config.toml
color_jitter = 0.1
num_classes = [2, 3]
head_dropout = 0.2
optimizer = "soap"
beta1 = 0.9
max_grad_norm = 1.0
Rows from block 5 of a small image classifier, named by matrix and row number. Each number is 128 + 32 x the weight over its row's rms, rounded and kept within 0 to 255. All counts start at 0. After the name is the row's rms in percent of the matrix's.
After each channel's rows are labels from the 100 images, of 14848, where the channel reaches its highest value: "colour at peak" is the nearest of a few named colours to the mean colour under the peak; "top examples" is what is common among them. Only what is clearly more common there than usual is listed. The data: telescope images of galaxies (Galaxy Zoo DECaLS). In brackets: how many of the 100, against the usual share in percent.
# conv: 3x3 conv (model.blocks.5.conv.weight, 128x128x3x3, each kernel summed), inputs 0-127

conv.1 091 [116 112 187  48  91  73 142 139  75 137 117 120 150 110 125 138 180 179 174 111 135 140 160 105 126 146 128 103 124 141  95 124 181 113 120  98  98 161 131  87 119 128  98 158 196 121 155 121 104 133 133  87  74 124 141 106  70 155 137 164 170 171 136  79 155 104 112 174 144 106 146 174 100  93 137 167 124 108  92 105 115 122 112  98 163 127 169 168 122 135  66  86  75  79 111 133 143  91  74 150 154 104 177 166 121  76  77 164 121 123  79 100  76 125 130 159  83 178 166 122 134 100 152 118  96 153 198 154]
colour at peak: brown (29 vs 12)
top examples: shape: featured or disk (72 vs 30.5); spiral arms: yes (44 vs 18.8); bulge size: small (27 vs 7.2)

conv.39 100 [168 147 117 106 117 175  85 165 195 127  89 129  99 127 137 124 182  43 147  93 157 125 162 124 149  82 103 110  65 144 173 118  69  57 171 108 119 107 164 181 144 174 133 101 127 179 123 182 129 124 105 101 104 138  83 147 140  84 148  80 145  97 145 161 124 118 150 114 130 112 165  88 146 120 118 152  89 130 119 148 169  71 102 124 112 152  81  66 109 114 100 114 113  96  78 106 130 122 151  95 131 142 126  99 158 174  64 148  86 149 183 131 182 176 187 103  88 129 115 161 129  94 130 113 145 140  86 121]
colour at peak: brown (59 vs 12)
top examples: shape: featured or disk (85 vs 30.5); edge-on disk: no (64 vs 24.7); spiral arms: yes (55 vs 18.8)

conv.118 100 [150 139 147  93 108  89 108 135 181  45 151 153 149  98 144 125 140 111 107  87 117 161  97 140 142 146 161 209 171 110  78  96  65 116 137 110 127 150 119  43 108 132 177 132  81 214  89 161 148 144 136 177 123 126  70 146 132 181 135 128  95  93 102 170 135 163 138  90 126  91 101 103 166 104 116 141  91 145 102 137 152 142  84 134 156  66 145  87 111 111 154 150 150 133 129 117 183 120 109 111 199 117 120 141 139 108 136 180  66  82 145  77 121  81 108 154 140 153 134 169 141 127 118  87 146 101  93 119]
colour at peak: brown (49 vs 12)
top examples: shape: featured or disk (73 vs 30.5); edge-on disk: no (67 vs 24.7); spiral arms: yes (49 vs 18.8)

conv.12 093 [ 93 133  75 121 149 182 141 130 102 140 106 145 148 121  82 105 192 123 110 104  88  91 149 121 103 115  81  83 171 141  78 113 165 127 121  45  96 165 151  88  50 124  94 133 126 202 134 115  96 122 124 181 115 133 144  64 151 113  86  98 104 121 100 109 116 145 148 176 129 176 154 180 145 124 147 139 157  75  50 130 146 135  85 112  72 153 114 142 161 187  60 180 108  90 132 118 136 144 142  91 109  98  89 134 105 131 116 142 150 143 103 152 165 120 130 118 170 133 121 106 158 183 160 147  95 121  73 110]
colour at peak: brown (29 vs 12); grey (25 vs 5.6)
top examples: shape: featured or disk (63 vs 30.5); edge-on disk: no (50 vs 24.7); spiral arms: yes (47 vs 18.8)

conv.36 093 [ 81 138 130 149 125 147 161 199  95  93  83 135 112  92  87 159  84 138  58  59  63 137 121 160 148 158 119 125 138  98 120 105 169 136 178 114 111 132 140  95 101  60 103 164 104 128 123 167  83  88 153 124 163 103 151 195  90 148 125  96 152 103 130 179 106  84  89 110 115  98 109 127 227 156  82 111 123 103 135 110 154 113 105 176  82 118 172  83 118 145 100 143 132 106 144 118  89 149  92  94 179 133 107  85 171 119 144 143  92 139 156 131 111  88 135 148 120 126  83 133 135 190  98 156 121 102  94  82]
colour at peak: brown (38 vs 12)
top examples: shape: featured or disk (61 vs 30.5)

conv.126 095 [147 156 104 119 133 143 110 106 125 115 185  84 127  89 155 138 166 110 196 137 162  95 137 205 134  96 117 125 128 150 142 124 101 174 165 168 142  64 117 128 175 150 131 162  58 127  70 108 125 103 113 136  92 119  83 162 116  65 134  96  80 122 109 121 127 147  91  91 161 179 139 119 179 140 151 160 103 116 130 104 135  61 128  94 111  82 139 134 162 147 107 159  56 109 102 120 124  97 114  86  88 139 101 143 165 148 155 116  59 114 160 106  99 206 136 174  79 101 149 183 122  91 139 138 148  85 182 108]
colour at peak: brown (37 vs 12)
top examples: shape: featured or disk (60 vs 30.5); edge-on disk: yes (31 vs 5.2)

conv.94 099 [180  86 113 141 120  75 153  99  82 122 110 106 159 143 141 137 153 145 117 136 141 140 149 136 137  85  33 143 135 157 121  77 106  82 137 169 126  69 137 140 193  94 157 148 116 148  86 198  81 165 149 177 127 156  94 149 120 131 145  91 149 126  83 117 147  94 119 110 107  73 113 113  74 133 136 122 110 106 115 121 192 137  89 114 138 102 134 159 174 117  80 138 127 151 113 149  90 190 150 138 128  92 121 104 114 133 155 160 152  80 115 100 171 231 129 185 173 162  90 162 150  99 154 186 111 113 101  97]
colour at peak: brown (34 vs 12)
top examples: shape: featured or disk (72 vs 30.5); edge-on disk: no (56 vs 24.7); spiral arms: yes (48 vs 18.8)

conv.71 090 [137  70 127 143 134  93 116 133 124  73 135 162 137  57  74 100 147 100 109  33 143 123 139 169  76 125 150 101 140  94  95 161 168 111  72  97 108 108 129 151 162  91 115 136 151 143 100 108 129  85 132 141 181 149 143 140 123 184 149 192 179 145 103  99 127  82 106  99 118  69 141 151  80 114  23  61 104 124 116 127 130 102 184 123 161 158 159 116 137 127  95 146 101  85 120 142 151  90  96 136 104 101 132 167 122 108  85 108 117 142 184  87 150  98 148  85 121  82 134  97 110 154 137 143 132 156 113  79]
colour at peak: brown (38 vs 12)
top examples: shape: featured or disk (60 vs 30.5); edge-on disk: no (51 vs 24.7); spiral arms: yes (43 vs 18.8)

conv.9 098 [107 107 116 129 134 115 105  96 134 175 146 174 179 169 179  85  54 126  73 122 199 133 106 146 130 128 159 155 169 181 109 113  95 120  90 127 112 139 157 156 107 107 115 105 101 124 105  81 108 157 175 150 151 133 109  83 102 116 120 104 161  90  43 150 151 103  99 132 119 120 127  98  94 131  95 153 113  98 129  88 141 134  49 125  94  74 114 112 107 137 104  67  79 107 132 162  97 169 204 110 105  74  74 146 104 150 178 178 123  99 155 163 135 146 162 107 139 164  95 132  86 116 148  63 144 106 118 146]
colour at peak: brown (43 vs 12)
top examples: shape: featured or disk (82 vs 30.5); edge-on disk: no (70 vs 24.7); spiral arms: yes (64 vs 18.8)

conv.56 104 [232  98  59 112 123 109  73 185  97 117  87 130 112 162  91 159 129 143 116 123 155 111 146  87  92 106 155 154  76 141  82 123 124 117 112 143 113 152  99 124 155 102 132 150 141  97 112 112 124 168 157 149 131 172 165 155  76 109 125 180 111 135 138  92 160 176 131 112  97 139 133 122 110 127 133  80  86  75  90  94 131 182 136 137 135 184 178 106  79 128  76  89 132 181 148 105 115 105 112 100 125 105 101 111 181 104 103 109 143  57 110 142  90 115 205  77  87 173 150  91 101 107  77  92 113 127 143 123]
colour at peak: grey (30 vs 5.6)
top examples: shape: featured or disk (60 vs 30.5); edge-on disk: yes (58 vs 5.2); roundness: cigar-shaped (39 vs 8.1)

conv.58 103 [ 92  92 121 119 113 147 101 121 154  68 113  55  35  82 202 130 146 119  95 172 155 165 137 109 143  94 181 151 126 142 143 134  89  76 121 141 111 155 145 121 113 135 110  68 128  78  79 119 141  94  76 151 141 188 205 143 132  97 122 119 188 111 122 104 116 158 162  98 121 122 151 142 139 115 108 138 149 144 136 138  98 102 123 135  87 142 127 143 105 122 147 114 141 179 126 124 132 195 165 140 162 124  68 125 118  93 174 174 152 156 205 144 123  81 119  57  95  78 145 109  80 116 181 128 120 110 106 124]
colour at peak: grey (30 vs 5.6)
top examples: shape: featured or disk (71 vs 30.5); edge-on disk: no (66 vs 24.7); spiral arms: yes (53 vs 18.8)

conv.5 106 [140 123 144 155 114  64 138  98 102 136  76 134 118 166 159 126 189 116  88 105 102 115 156 119 134 112 119 116 118 176 110 115 112 130 138 155 135 127 153  35 120  56 117  67  96  70 113 183 136 120 146 193 112 130 151 109 140 163 162 144 122 122 137 190 102 126  66 110 141 146  88 110 107 161 115 111 136 129 148 147 171 183 144 126  64 137 118 129 159  81  42  74 153 144  61 123  77 158  90 125 148 129 148 102 125 158 128 119 120 173 154 145 116  75 150 114 112 149  70 144 130 172 173 130  92 160 104  66]
colour at peak: grey (43 vs 5.6); brown (31 vs 12)
top examples: shape: featured or disk (68 vs 30.5); edge-on disk: yes (25 vs 5.2)

conv.16 104 [153 138  92 134  87 184  58 124  95 196  91 107 175 152 105 193 103 189 143 144 109 138 166 123 135  61 131  72 118 107 112 139 164 167  81 136 135 119 105  92 156 142  85  98 112 132  94 110 123  92 159 175 147 165 141 167 160  98 185 184 101 161 159 113 169 118 113 103 135 111 105 124 115  73 116 128 140  98 122 145  90  80 141 140 103  69 122 108 111 125 128  82 145 139  93 104  59 104 138 136 108 148 116 141 155 130 122 111  97 186 118 141 105 126 145 146  35 184 130  90 153  87 108 116  75  94  80 131]
colour at peak: grey (29 vs 5.6)
top examples: shape: featured or disk (76 vs 30.5); edge-on disk: no (54 vs 24.7); bulge size: small (29 vs 7.2)

conv.120 096 [102  92 126 143 172  99 100  42 140  77 115 151 160 170 123 127 179  90 117 121 154  90  60 144 158  65 147 188 168  70 141 110 100  88 132  87  94 124 124 113 151 145 136 139 137 120  90 166  96  95  84 133  93  90 117 106 172 118  94  98 139 184 171 120 105 159 103  83 135 113 129  86 129 102 151 186  90 141 130 129  87 106 120 119 139 129  88 119 115 115 108 128 163 141 117  91  92 172  81 129 101 129 148 166 108 141  67 221  90 117 160 155 148 140 150 102 118 124  83 130 154  97 139  74 133 179  85  77]
colour at peak: brown (43 vs 12); grey (34 vs 5.6)
top examples: shape: featured or disk (74 vs 30.5); edge-on disk: no (66 vs 24.7); spiral arms: yes (57 vs 18.8)

conv.92 105 [106 100 129 111  92 102 126 155 154 150 113 127 215 125 128  85 111 137 150 121 150 205 192  69 123  95  81 119 143 150  84 125 136 176 163 193  96 176  87  99 172 132 140  94 102 102  80 144 156 166  83 163 128  67 173 133 134 150  69 105  99  95 106 118 142 165 129 123 116  78 149 106 124  97 127 180 172 136 154 192 140 122 121 127 127 109  98 154 134 133  88  83  91 102 163 120 115  70 125  66 138 137 114 120  93  82 133 129 101 153 162 115 100 128 161 141 100 133 131 140 133  93  65  77 106 121 202 148]
colour at peak: grey (35 vs 5.6)
top examples: shape: featured or disk (73 vs 30.5); edge-on disk: no (69 vs 24.7); spiral arms: yes (56 vs 18.8)

conv.117 101 [ 60 178  71 122 120 103 138 173 170 135 116 135 106 109  87 148 145  79 157 151 145 144 168 121  90 129 163 162 178 113 107  93 141 141 152  96 105 151 113  87  52 156  59  65 103 109  91 132 118 102 137 139 158 132 133 116 133 113 113 130  59 171 159  99 157 185  92 106 105  91 150 119  56 144 104 118 108  72 133 191  98 179 108 135 145 100 173  91 108 149  95 129 103 119 153 115 108 145 146  56 106 138 119 127 158 167 120 105 157 137 169 113 125  80 150 116 147  69 103 158 101 146 110 182  89 167 174 106]
colour at peak: grey (43 vs 5.6)
top examples: shape: featured or disk (62 vs 30.5); edge-on disk: yes (35 vs 5.2)

conv.20 093 [166 106 180 124  87 125 124 123 143  82 111  68 100 142 174 179 123 152 121 111 120 166 125 175 133 114 190  90 134 126 100 141  92 122 117 139 104 101 131 119 101 121  94 128 141 143 114 191  89  86 122 103 198 158 211 111  79  97  96  96 138 162  93 181 108 116  54 123 187 104 161  86 160 125  66  85 119 144  98 142 132 165 113 102 173 138 100  86  80 190 102  80 132 197  99 143 117  67 166 132 109 119 113 110 136 122 155 106 133 122 123 126 132 160  81  88 139  93  86 151 131 134  79 124 139 120 174 144]
colour at peak: grey (46 vs 5.6); brown (30 vs 12)
top examples: shape: featured or disk (67 vs 30.5); edge-on disk: yes (31 vs 5.2)

conv.37 108 [187 142 156  78 128 117 160 123  77 185  87 154 104 123 151 123 172 112  95 157 126 132  96 133 128 105 211  92  84 105 141 130 110 174  75 114 152 222 143 124 121 159 107 116 122  93 149 159  85 109 170 131 119  87 140 122 120  75 127 114 123  56 127 114 106  74 142 115 132 119  79 108 105 183 118 135 144 143  94 121 146 106 127 148 132 155 134  55  91 151 175 160 188  94 112 107  76 112 143 126  92 139 155 125 133 126  95 102 185  58 120 131 100  77  81  92 176 139 104 145  90 125 167 123 142 107 194 119]
colour at peak: brown (36 vs 12)
top examples: shape: featured or disk (62 vs 30.5)

conv.125 109 [160 104 120 205 119 175 119  89 126 103  62  71  71 114 100 106 101 167 165 139 167 159 157 111 114 170 147  65 158 118 105  56  50 175  90  92 141 117  87 109 158 128 208  83 163 136 111 118 139 102 148 136 119 147  78 124 122 130 107 182 137 128 100 112 122 123 138  58 117 125 139 248 145 103 151 138 160  94 136 150 127 109 152  94 134 146 124 103 130 131 110 138  79  53 134 145  94 101 104 112 136 174 134 148 139 133 166 127 121 121 106 146  81 138  83 141  87 105 164 122 119 137 159 127 115 127 147 133]
colour at peak: grey (33 vs 5.6)
top examples: shape: featured or disk (68 vs 30.5); edge-on disk: yes (39 vs 5.2)

conv.4 113 [ 92 123 123 109 128 130 117 166 160 118 144 100  88 142 146 172 201 131 106 186  96 124 134  62 125 142  91 115 140 117  85 125  74 162 118 120 149 187 110 104 178 162 147 117 124  76  97  72 141 135 130 108 103  64 171 153 148 169 114 108 118 119 137  91 127 182 133 153 176 149  95  81  85 151  96 119 122 153  93 109 182 149 127 130 120  82  71 129 194 158 115 142  77 133 159 121  66 114 132 140 126  93 169 107 125 166  70 170  87  85  85  87 113 221 142 126 110 116 143 162 143 112  99 138 107 181 141 107]
colour at peak: brown (31 vs 12)
top examples: shape: featured or disk (60 vs 30.5); edge-on disk: yes (39 vs 5.2)

conv.116 110 [117 126 123 111 109 105 144 161  41  91 118 113 113 183 132 137 131 131 129  85 132 174  91  96  78 145 110 169 199 110 218 122 122  87 124 123  77 152 117 160  94 147 154 101  47 149 128 103 139 103 105 112  89 102  70 120 183 115 134 128 102 220 106 131 187 131 101 168 109 175 102 101 169 141 144 164 112 132 143 132 126 122 121  91 171 145 104 159  99 118  84 134 144 125 167 111 163 150 164 123 192 146 172 144 152 139 128 120 138  97 129 121 117 146  97 126 200 108 112 182 140  71 138  80 129 155 120  80]
colour at peak: grey (53 vs 5.6)
top examples: shape: featured or disk (65 vs 30.5); edge-on disk: yes (37 vs 5.2)

conv.103 099 [ 86 102 151 150 121 127 100 140 138 139  65 184 131  88 146  95 121  81  99 104 152 148 139 182 221 165 172 137 152 110  92 158 168 142 110 138 127 214 121 167 140 113 101 123 135 100  91 146 129 125  62 104 136 187 143  95 180 157 132  82 144 120 167 156 189  94 136  85 137 127 124 103 108 129  98 181 121  78 105 134 158 119  50 114  63 113  99 131 120  99  94 129 134 153 122  76 145 130 195 142 114 149  83 133 154 119 141 160  88 102 143 146 138 117  96  46 111 126 142 137 123 201 135 100 119 139 144 119]
colour at peak: brown (43 vs 12)
top examples: shape: featured or disk (63 vs 30.5); edge-on disk: no (52 vs 24.7); spiral arms: yes (44 vs 18.8)

conv.25 099 [101 130  75  98 125 110 150 146 100 117 139 154  80  96  99 126 188 133 149  57 103  98 177 110 129 100 152  99 133 167 103  94 134 113 129 129 154  85  77 136  57  87 189 209 132  67 102 103 113 110 182 176 121 129  92 175 109 146 141 146 143  95 165 136 163 137 145  82  64  85 133 108 133 126  85 112 130 137 104 168 158 126 190 126 171 146 102  74 158 216 164 168 155  67 138 124  89 110 120  82 136  83 110 186 121 159  94 124 169 156 111 139 134 178 138 118 115 133 141 130 129 132 125 122 125 121 100 139]
colour at peak: grey (31 vs 5.6); brown (31 vs 12)
top examples: shape: featured or disk (69 vs 30.5); spiral arms: yes (39 vs 18.8)

conv.99 094 [148  86 156 112 126  63 204 138  72 182 133 167 103 130 129 119 119 158 151 191 176  49  86  88 125 126 118 125  82  99 109  80  98 151  92 143 133 147 155 134 136 101 160 131 205 146 108 110 120 105 154 127 149  76  95 151 113 111 193  94  74  84 100 124 118  87 104  98 141 192 128 145  75 111 118  81 154 206 106 120  92 134 135 107 125  95 118 112 149 143 102 174 123 123  86 132 141  99 136  66 114 108 157 116 193 114 137 109 119 104  81 159 156 140 134  97 135 130 125 160 104 118  81 160 156 158 120  77]
colour at peak: brown (35 vs 12)
top examples: shape: featured or disk (67 vs 30.5); spiral arms: yes (44 vs 18.8)

conv.88 094 [ 81 137 149 134 153 162 100 118 133 107  88 163 153  93 122 101 101  81 102 179 155  82  73 111 103 126 130 142 118 124 174 139 123  90 106 122  73  83 142 186 159 142 130 117  95  86 150 125  90  84 149 164  75 168 161  77 120  95 123 139 110 110 149 119  78 102 134 176 118 126 113 112  76 121 172 111 107 135 110 123  87 154 168 179  88 179 154  65 115 111 135 102 133  91 115  86  71 176  57 182 165 164 170 163 106 171 133 124 109 101 140 144  93 124 137 205 140  83 135  65 125  85 133 124  92 164 115 131]
colour at peak: brown (59 vs 12)
top examples: shape: featured or disk (76 vs 30.5); edge-on disk: no (71 vs 24.7); spiral arms: yes (63 vs 18.8)

conv.113 120 [135 153  37 135 132 125 109 114 142 110 128 124 213 153 140 123 122 146 103  95 119 111 128 143 128  80 149 157 158  85  77 106  98 118 121 144 127  74  94 127 122 172 100 122 163  92 119 181 163 117 114 194 138 154 168 132 111  98 129 155 123 119 186 107  67 153 105 144  96 108 146 155 166  98 205 101 117 137 131  97 105 181  89 159 134 119 188 124  62  80 151  85 176 117 108  95 139 163  88 152  90 115 162  63 142 109 133 154  98 168  75 122 127 143  99 131 124  95  78 114 145 101 136  57  90 173  95 115]
colour at peak: brown (32 vs 12)
top examples: shape: featured or disk (69 vs 30.5); edge-on disk: no (62 vs 24.7); spiral arms: yes (49 vs 18.8)

conv.24 105 [183 109  76 159 143 137  94 145 141  98 158 136  95 135  97 141 114 133 116 150 197 118 113 128 124  97 131  86 170 184 140 115 129 141 152 113 108 153 188 153 142 157 153 174 136 152  63  54  97 134 113 174 137 102 131  87 146 140 114  91  42 116 167 162 159 137 214 100 119  79 117 107 100  98 106 130 153 125 104 168 130 152 157 115 135  93 127 148 137 141  83  90 138 166  88 116 110 139 117  87  86  95 135 176 104 160  80 114 127 108  90 115 161  84 132  73  50 104 124  47  92 166 137 132 133 125 108  87]
colour at peak: brown (52 vs 12)
top examples: shape: featured or disk (84 vs 30.5); edge-on disk: no (67 vs 24.7); spiral arms: yes (59 vs 18.8)

conv.70 100 [145 127  98  34 127 115 120 133 134  99 143 142 129 120 125  74 205 140 164  54  94 147 124  95  73 125 135 134  87 113  86 160 157  96 115 178 116 120 112 136 126 147 105 108  97  87 125 108 159  94 157 173 141 134 107  91  97 101 112  97 103 132 121  74 101 137 117  63 110  81 124 139  56 135 150 115 149 173 197  96 103 161 157  90 167 139 130 121 128 142 138  80 129 119 113  77 142 125 174  65 169 139 101 156 128 198 184 132 184 152 167  93 147 126 142 145 126  82 132 152  93  78  92 123 124 133  79 172]
colour at peak: brown (40 vs 12); grey (29 vs 5.6)
top examples: shape: featured or disk (77 vs 30.5); edge-on disk: no (69 vs 24.7); spiral arms: yes (60 vs 18.8)

conv.98 096 [125  94  87 106 120  97 115  86  63 113 129 127 128 144 115 162 114 143 129 124 139  52 105 124  99 118 130 158 134  96 134 121 136 143 117 173  80 152 135 135 146  81  88  78 132 124 172 141 101 177 234 112 180 166 131  73 142 140 131 158 108  25 212 127 130 112  85 104 130 126 113 117 154 179 119 133 100  83 152 104 105  99  88 127 104 170 131 102 126  80 211 130 137 144 124 182 169 148 160  80 155 116 104 127 101 117 176  80 145 147 121  93 132 103  78 115 138 128 146  99 138 117 140 146 144  81 126 181]
colour at peak: brown (35 vs 12)
top examples: shape: featured or disk (65 vs 30.5)

conv.107 098 [ 73 169 120  53 133  98 134 124  85 128  85 164 138 168 147 125 157 125 150 145 142  89 135 175 116 148 116 115 153 122 103 118  89 150 127 101 131  99 209  85 127  88 152 132 142 111 148 143  93 127 121  80  96 127 114  88  72 180 103 171  82 113 132 155 122 133  95 149 152 197 164  99 131 149  84 151  82  49 105  71  56 155  98 160 156  98 158 198  66 148 150 154 142 134 130  94 132 138 102  62 103 109 155 141 178 154  80 176 142 123 167 125 130 158 156 125 120 177 133 138 102 154 142 162 135 105 165 131]
colour at peak: brown (34 vs 12)
top examples: shape: featured or disk (73 vs 30.5); edge-on disk: yes (46 vs 5.2)

conv.47 102 [147 153 172 162 165  74  88 154 104 122  88 147 146 151 149 121 135 117  80 102  71 136  96 158 111 116 112  87 193 109  81 109 146  72 164 116 169  96 108 132 121 134 175 130 133 107  76 171 149  95 123 156 113 116 116  49 112 100 177 131 146 122 129 164 133 133 122  77 145 154 104 206  69 106 107 202 100 118 116  99 123 143 175  97 124 130 110  63 148 157 136 108 170 134 161  81 131  86  99 106  94 143 153 100 130 116 146 132  99 155 144 164  93 131 214 129 127  62 152 114  93 101 180 130 113 140  98 179]
colour at peak: brown (53 vs 12)
top examples: shape: featured or disk (64 vs 30.5); edge-on disk: yes (48 vs 5.2); roundness: cigar-shaped (25 vs 8.1)

conv.43 087 [146 182 145  65 149  94  84 165 113  70 154 167 100  97 118 167 136  83 121  91 104 148 118 176  92 136 110 121 170  81  86 186  75 144 132 129 103 130 102 125 151 151 158 110 124 111  83 132 146  74 106 162 154 151 190 109 159 138 100 136 141 157 118 100 161 120 156  69 178 148 152 145 140 116 145 159 171 120 137 138 151 119 164  80  59  90  76  80 131 122 123 120 109 177 119 138 168 168 144  38  87 106 130 147 103 118 172 116 134 163 113 145 183 181 131 115  88  65 145 127  91 108 112 106 148 159  77 120]
colour at peak: grey (49 vs 5.6)
top examples: shape: featured or disk (67 vs 30.5); edge-on disk: no (56 vs 24.7); spiral arms: yes (44 vs 18.8)

conv.41 093 [146  86  90  88 185 185 125 203 117 133 169 188  89 129 133 123 203 131 106 124 128 152 130 149 119  96 145  85 113 150 189 165 191 141 207  82 138 146 137 117  71 123 156  87 114  96 119 159 116 145 120 145 120 162 133 125 153 106 120 122  88 234 119 134 111 142 119 110  95 139  92 163 142 152  51 146 155  82 131 113 116 135 120 126  84 134 126 146 166 148 135  92 100 116 112 110 135 101 109  83 120  86  75 130 110  91 189 132 114 176 185 164  85 114 112 150 135  91 154 150 123 117 161 137 170 139  77 132]
colour at peak: grey (30 vs 5.6); brown (29 vs 12)
top examples: shape: featured or disk (75 vs 30.5); edge-on disk: yes (35 vs 5.2)

conv.2 099 [148 118 113 111 127 113 102 141 124 114 109 147  84  94 186 106 127 158  92 167 138 136 198 130 148  98  87 122  89 122 117 160 118 144 117 119 113 130 106  72 138 224 127 148 161 139 122  92 127  84 130 128 111 141 128  63  94 111 116 113 149 106  65 171  86 102 140 101 137  88 149 119 123  74 167 146 102 139 160  67 124 148  91 120 195 141  92  74 182 138 108  74  84 126 100  82 175  71 149 115  97 100 115 127 126 180 229 125 147  95 165 131 156 160 160 111 150 124 114  92  64 109 131 128 179 143 122 105]
colour at peak: brown (51 vs 12); grey (37 vs 5.6)
top examples: shape: featured or disk (65 vs 30.5); edge-on disk: yes (52 vs 5.2); roundness: cigar-shaped (33 vs 8.1)

conv.13 112 [ 76 129  83 136 149 135 109 127 134 131  91  86 122 112 147 131 114  78 149 118 123  92 164 158 130 129  77 155 105  96 147 106 109 131  75 148 114 167 129 113 131 108  81  79 133 121 109 145 126 106 101 121 174 112 183  79 157 111 131  80 151 125  99 188 124 106 116  89 134  75  92  83 138  79 214 188 169  54 124 121 108  72  99  64 133 151 128 196 133 115 121 143 178 103 138  96 113 142 142 110  80 149  97  92 122  42 152  64  50 167  74 145 101 117 121 136 132 143 113 151 111 109 111 111 131 115 135 107]
colour at peak: grey (31 vs 5.6)
top examples: shape: featured or disk (71 vs 30.5); edge-on disk: no (60 vs 24.7); spiral arms: yes (48 vs 18.8)