config.yaml
model: "image classifier"
dataset: "telescope images of galaxies (Galaxy Zoo DECaLS)"
horizontal_flip: true
targets: ["edge-on disk", "bar"]
num_classes: [2, 3]
arch: "vgg"
norm: "batchnorm"
kernel_size: 3
widths: [64, 128, 256]
downsampling: "max"
init: "trunc_normal_002"
beta1: 0.9
shampoo_beta: 0.95
adamw_lr_other_params: 0.0022
final_lr_fraction: 0.05
Rows from block 4 of a small image classifier, named by matrix and row number. Each number is 500 + 40 x the weight over its row's rms, rounded and kept within 0 to 999. All counts start at 0. Numbers have three digits each.
After each channel's rows are labels from the 100 images, of 14848, where the channel reaches its highest value: "top examples" is what is common among them; "patch colour" is the nearest of a few named colours to the mean colour under the peak. Only what is clearly more common there than usual is listed. The data: telescope images of galaxies (Galaxy Zoo DECaLS).
# conv: 3x3 conv (model.blocks.4.conv.weight, 128x128x3x3, each kernel summed), inputs 64-127

conv.11:484511507605504485569515469561523525513562493482498498526445571495556512464525588450517514391506477524492491572419539537501475458518534491442479484515416515515516427551488460512473442417495572
top examples: shape: featured or disk; edge-on disk: no; spiral arms: yes
patch colour: brown

conv.1:546487513508447462471527485457524512472476483529605453519562445452485529443540434569525478504530498499504485452455426476511468504502477509464494566461486488488494469517397533437445548498477545
top examples: shape: featured or disk; edge-on disk: no; spiral arms: yes
patch colour: brown

conv.61:539601510537444490510505505544511445534551524532526516566544450484514529534439544482495542464416564491498486453520555510476535503525505507489499490499470476611429498492573501483497478525519508
top examples: shape: featured or disk; edge-on disk: yes; roundness: cigar-shaped
patch colour: grey; brown

conv.38:439447549505494495486471462503537468469520482417466494530528516455458492518546457502483531465429524598469482480509504501478530492451568454487478480509481472458420452505448429533428500531476495
top examples: shape: featured or disk; edge-on disk: no; spiral arms: yes
patch colour: brown

conv.107:504521470438486460472456388582492496448553483433453506450515452523541491487513463477494486501461495519499552493450501513469461509492473460563462486474452546502495414442492474437496487487552506
top examples: spiral arms: yes
patch colour: brown; grey

conv.54:489473514548528539471415559502474484507476475540483496544418487470580472491535517537467510552430485490494434542542459469470456450521495466480418495534441557562459522425549527532555537472442506
top examples: bar: no
patch colour: brown; grey

conv.96:492513462500400543443469466494473535540470524442473457486532510496534551528473513470516567502434490420508500446506541456490521564549472466603471508481500483503481517439553516481504506475488443
top examples: shape: featured or disk; edge-on disk: yes
patch colour: grey

conv.83:502413467444461515474509445470540531502417479519505483475486486479502538539577473481498509481492492514530484513501563467589494450438488534446517530487474459503498553454499442495506520526481470
top examples: edge-on disk: no; spiral arms: yes
patch colour: brown

conv.29:469539498467477527568524549499511559467507530540532462512482542495488499528551477498458452534491571466530490529508527440523522495504604551525437500569491520562412500573503461504477453465396463
top examples: shape: featured or disk; edge-on disk: yes
patch colour: brown

conv.39:537517540473493453539459525470549504557514444540627490458477598576455527543433556467452526469452505472529477506624552462486466498485544461496520549486523495513463493580524537574465485456448462
top examples: shape: featured or disk; edge-on disk: yes
patch colour: grey

conv.12:524534531509508494511454487473457525459507476488497482466495521497417470542541481468541603473504448526477468534512508514536420436504504453433442507438484425473537512430493523482479447488489507
top examples: shape: featured or disk; edge-on disk: no; bulge size: small
patch colour: brown; grey

conv.41:496511452500458484598490496448503462508432535441432491506496559432577486488591489501533520428481553499583562487455489596540448517495505504495503519521480448505477511517498446460530484499529432
top examples: edge-on disk: yes; roundness: cigar-shaped
patch colour: grey; brown

conv.118:467485510425476481521492459503473467491510608472449462427456383515472470488426510501528484444470430537529534543540469487494501491422554480513512515484560461467483510475502549436537443554450508
top examples: edge-on disk: yes
patch colour: grey; brown

conv.22:471428474473478441416479535525541465550526515383450497443531506516552520552437521565490443479448481491427477534511499510483485525428484500438452509517486433518465506496520544465530482477481464
top examples: roundness: cigar-shaped; edge-on disk: yes
patch colour: brown

conv.123:516475439539542475524514404502473459533459489550438520565474554502481502493501502532481472520489513462501511506566453506462434500475465556428439561460564500509514478520493586477471506469527503
top examples: shape: featured or disk; edge-on disk: yes
patch colour: brown

conv.71:537506465549508516479439480518451459540537522443473492466459463517468542475583455484517493511484483475480498468493485502573425591568540480464526481450434397461539530422477470473518509466502433
top examples: edge-on disk: yes; roundness: cigar-shaped
patch colour: grey

conv.113:418471483552445509471520544489443569577506436475490477496459524473532470551464505494527458457516527532620480501466463461505550494533497463477506461553454521469489475514426511517504537511465487
top examples: shape: featured or disk; edge-on disk: yes
patch colour: brown

conv.50:414512531476511483439647527546492498449472496534576495531508512489544520538534550544523536528512484558486486527521516443446475477500481478501467553479522498471506526489562475504440580481438476
top examples: edge-on disk: yes
patch colour: brown; grey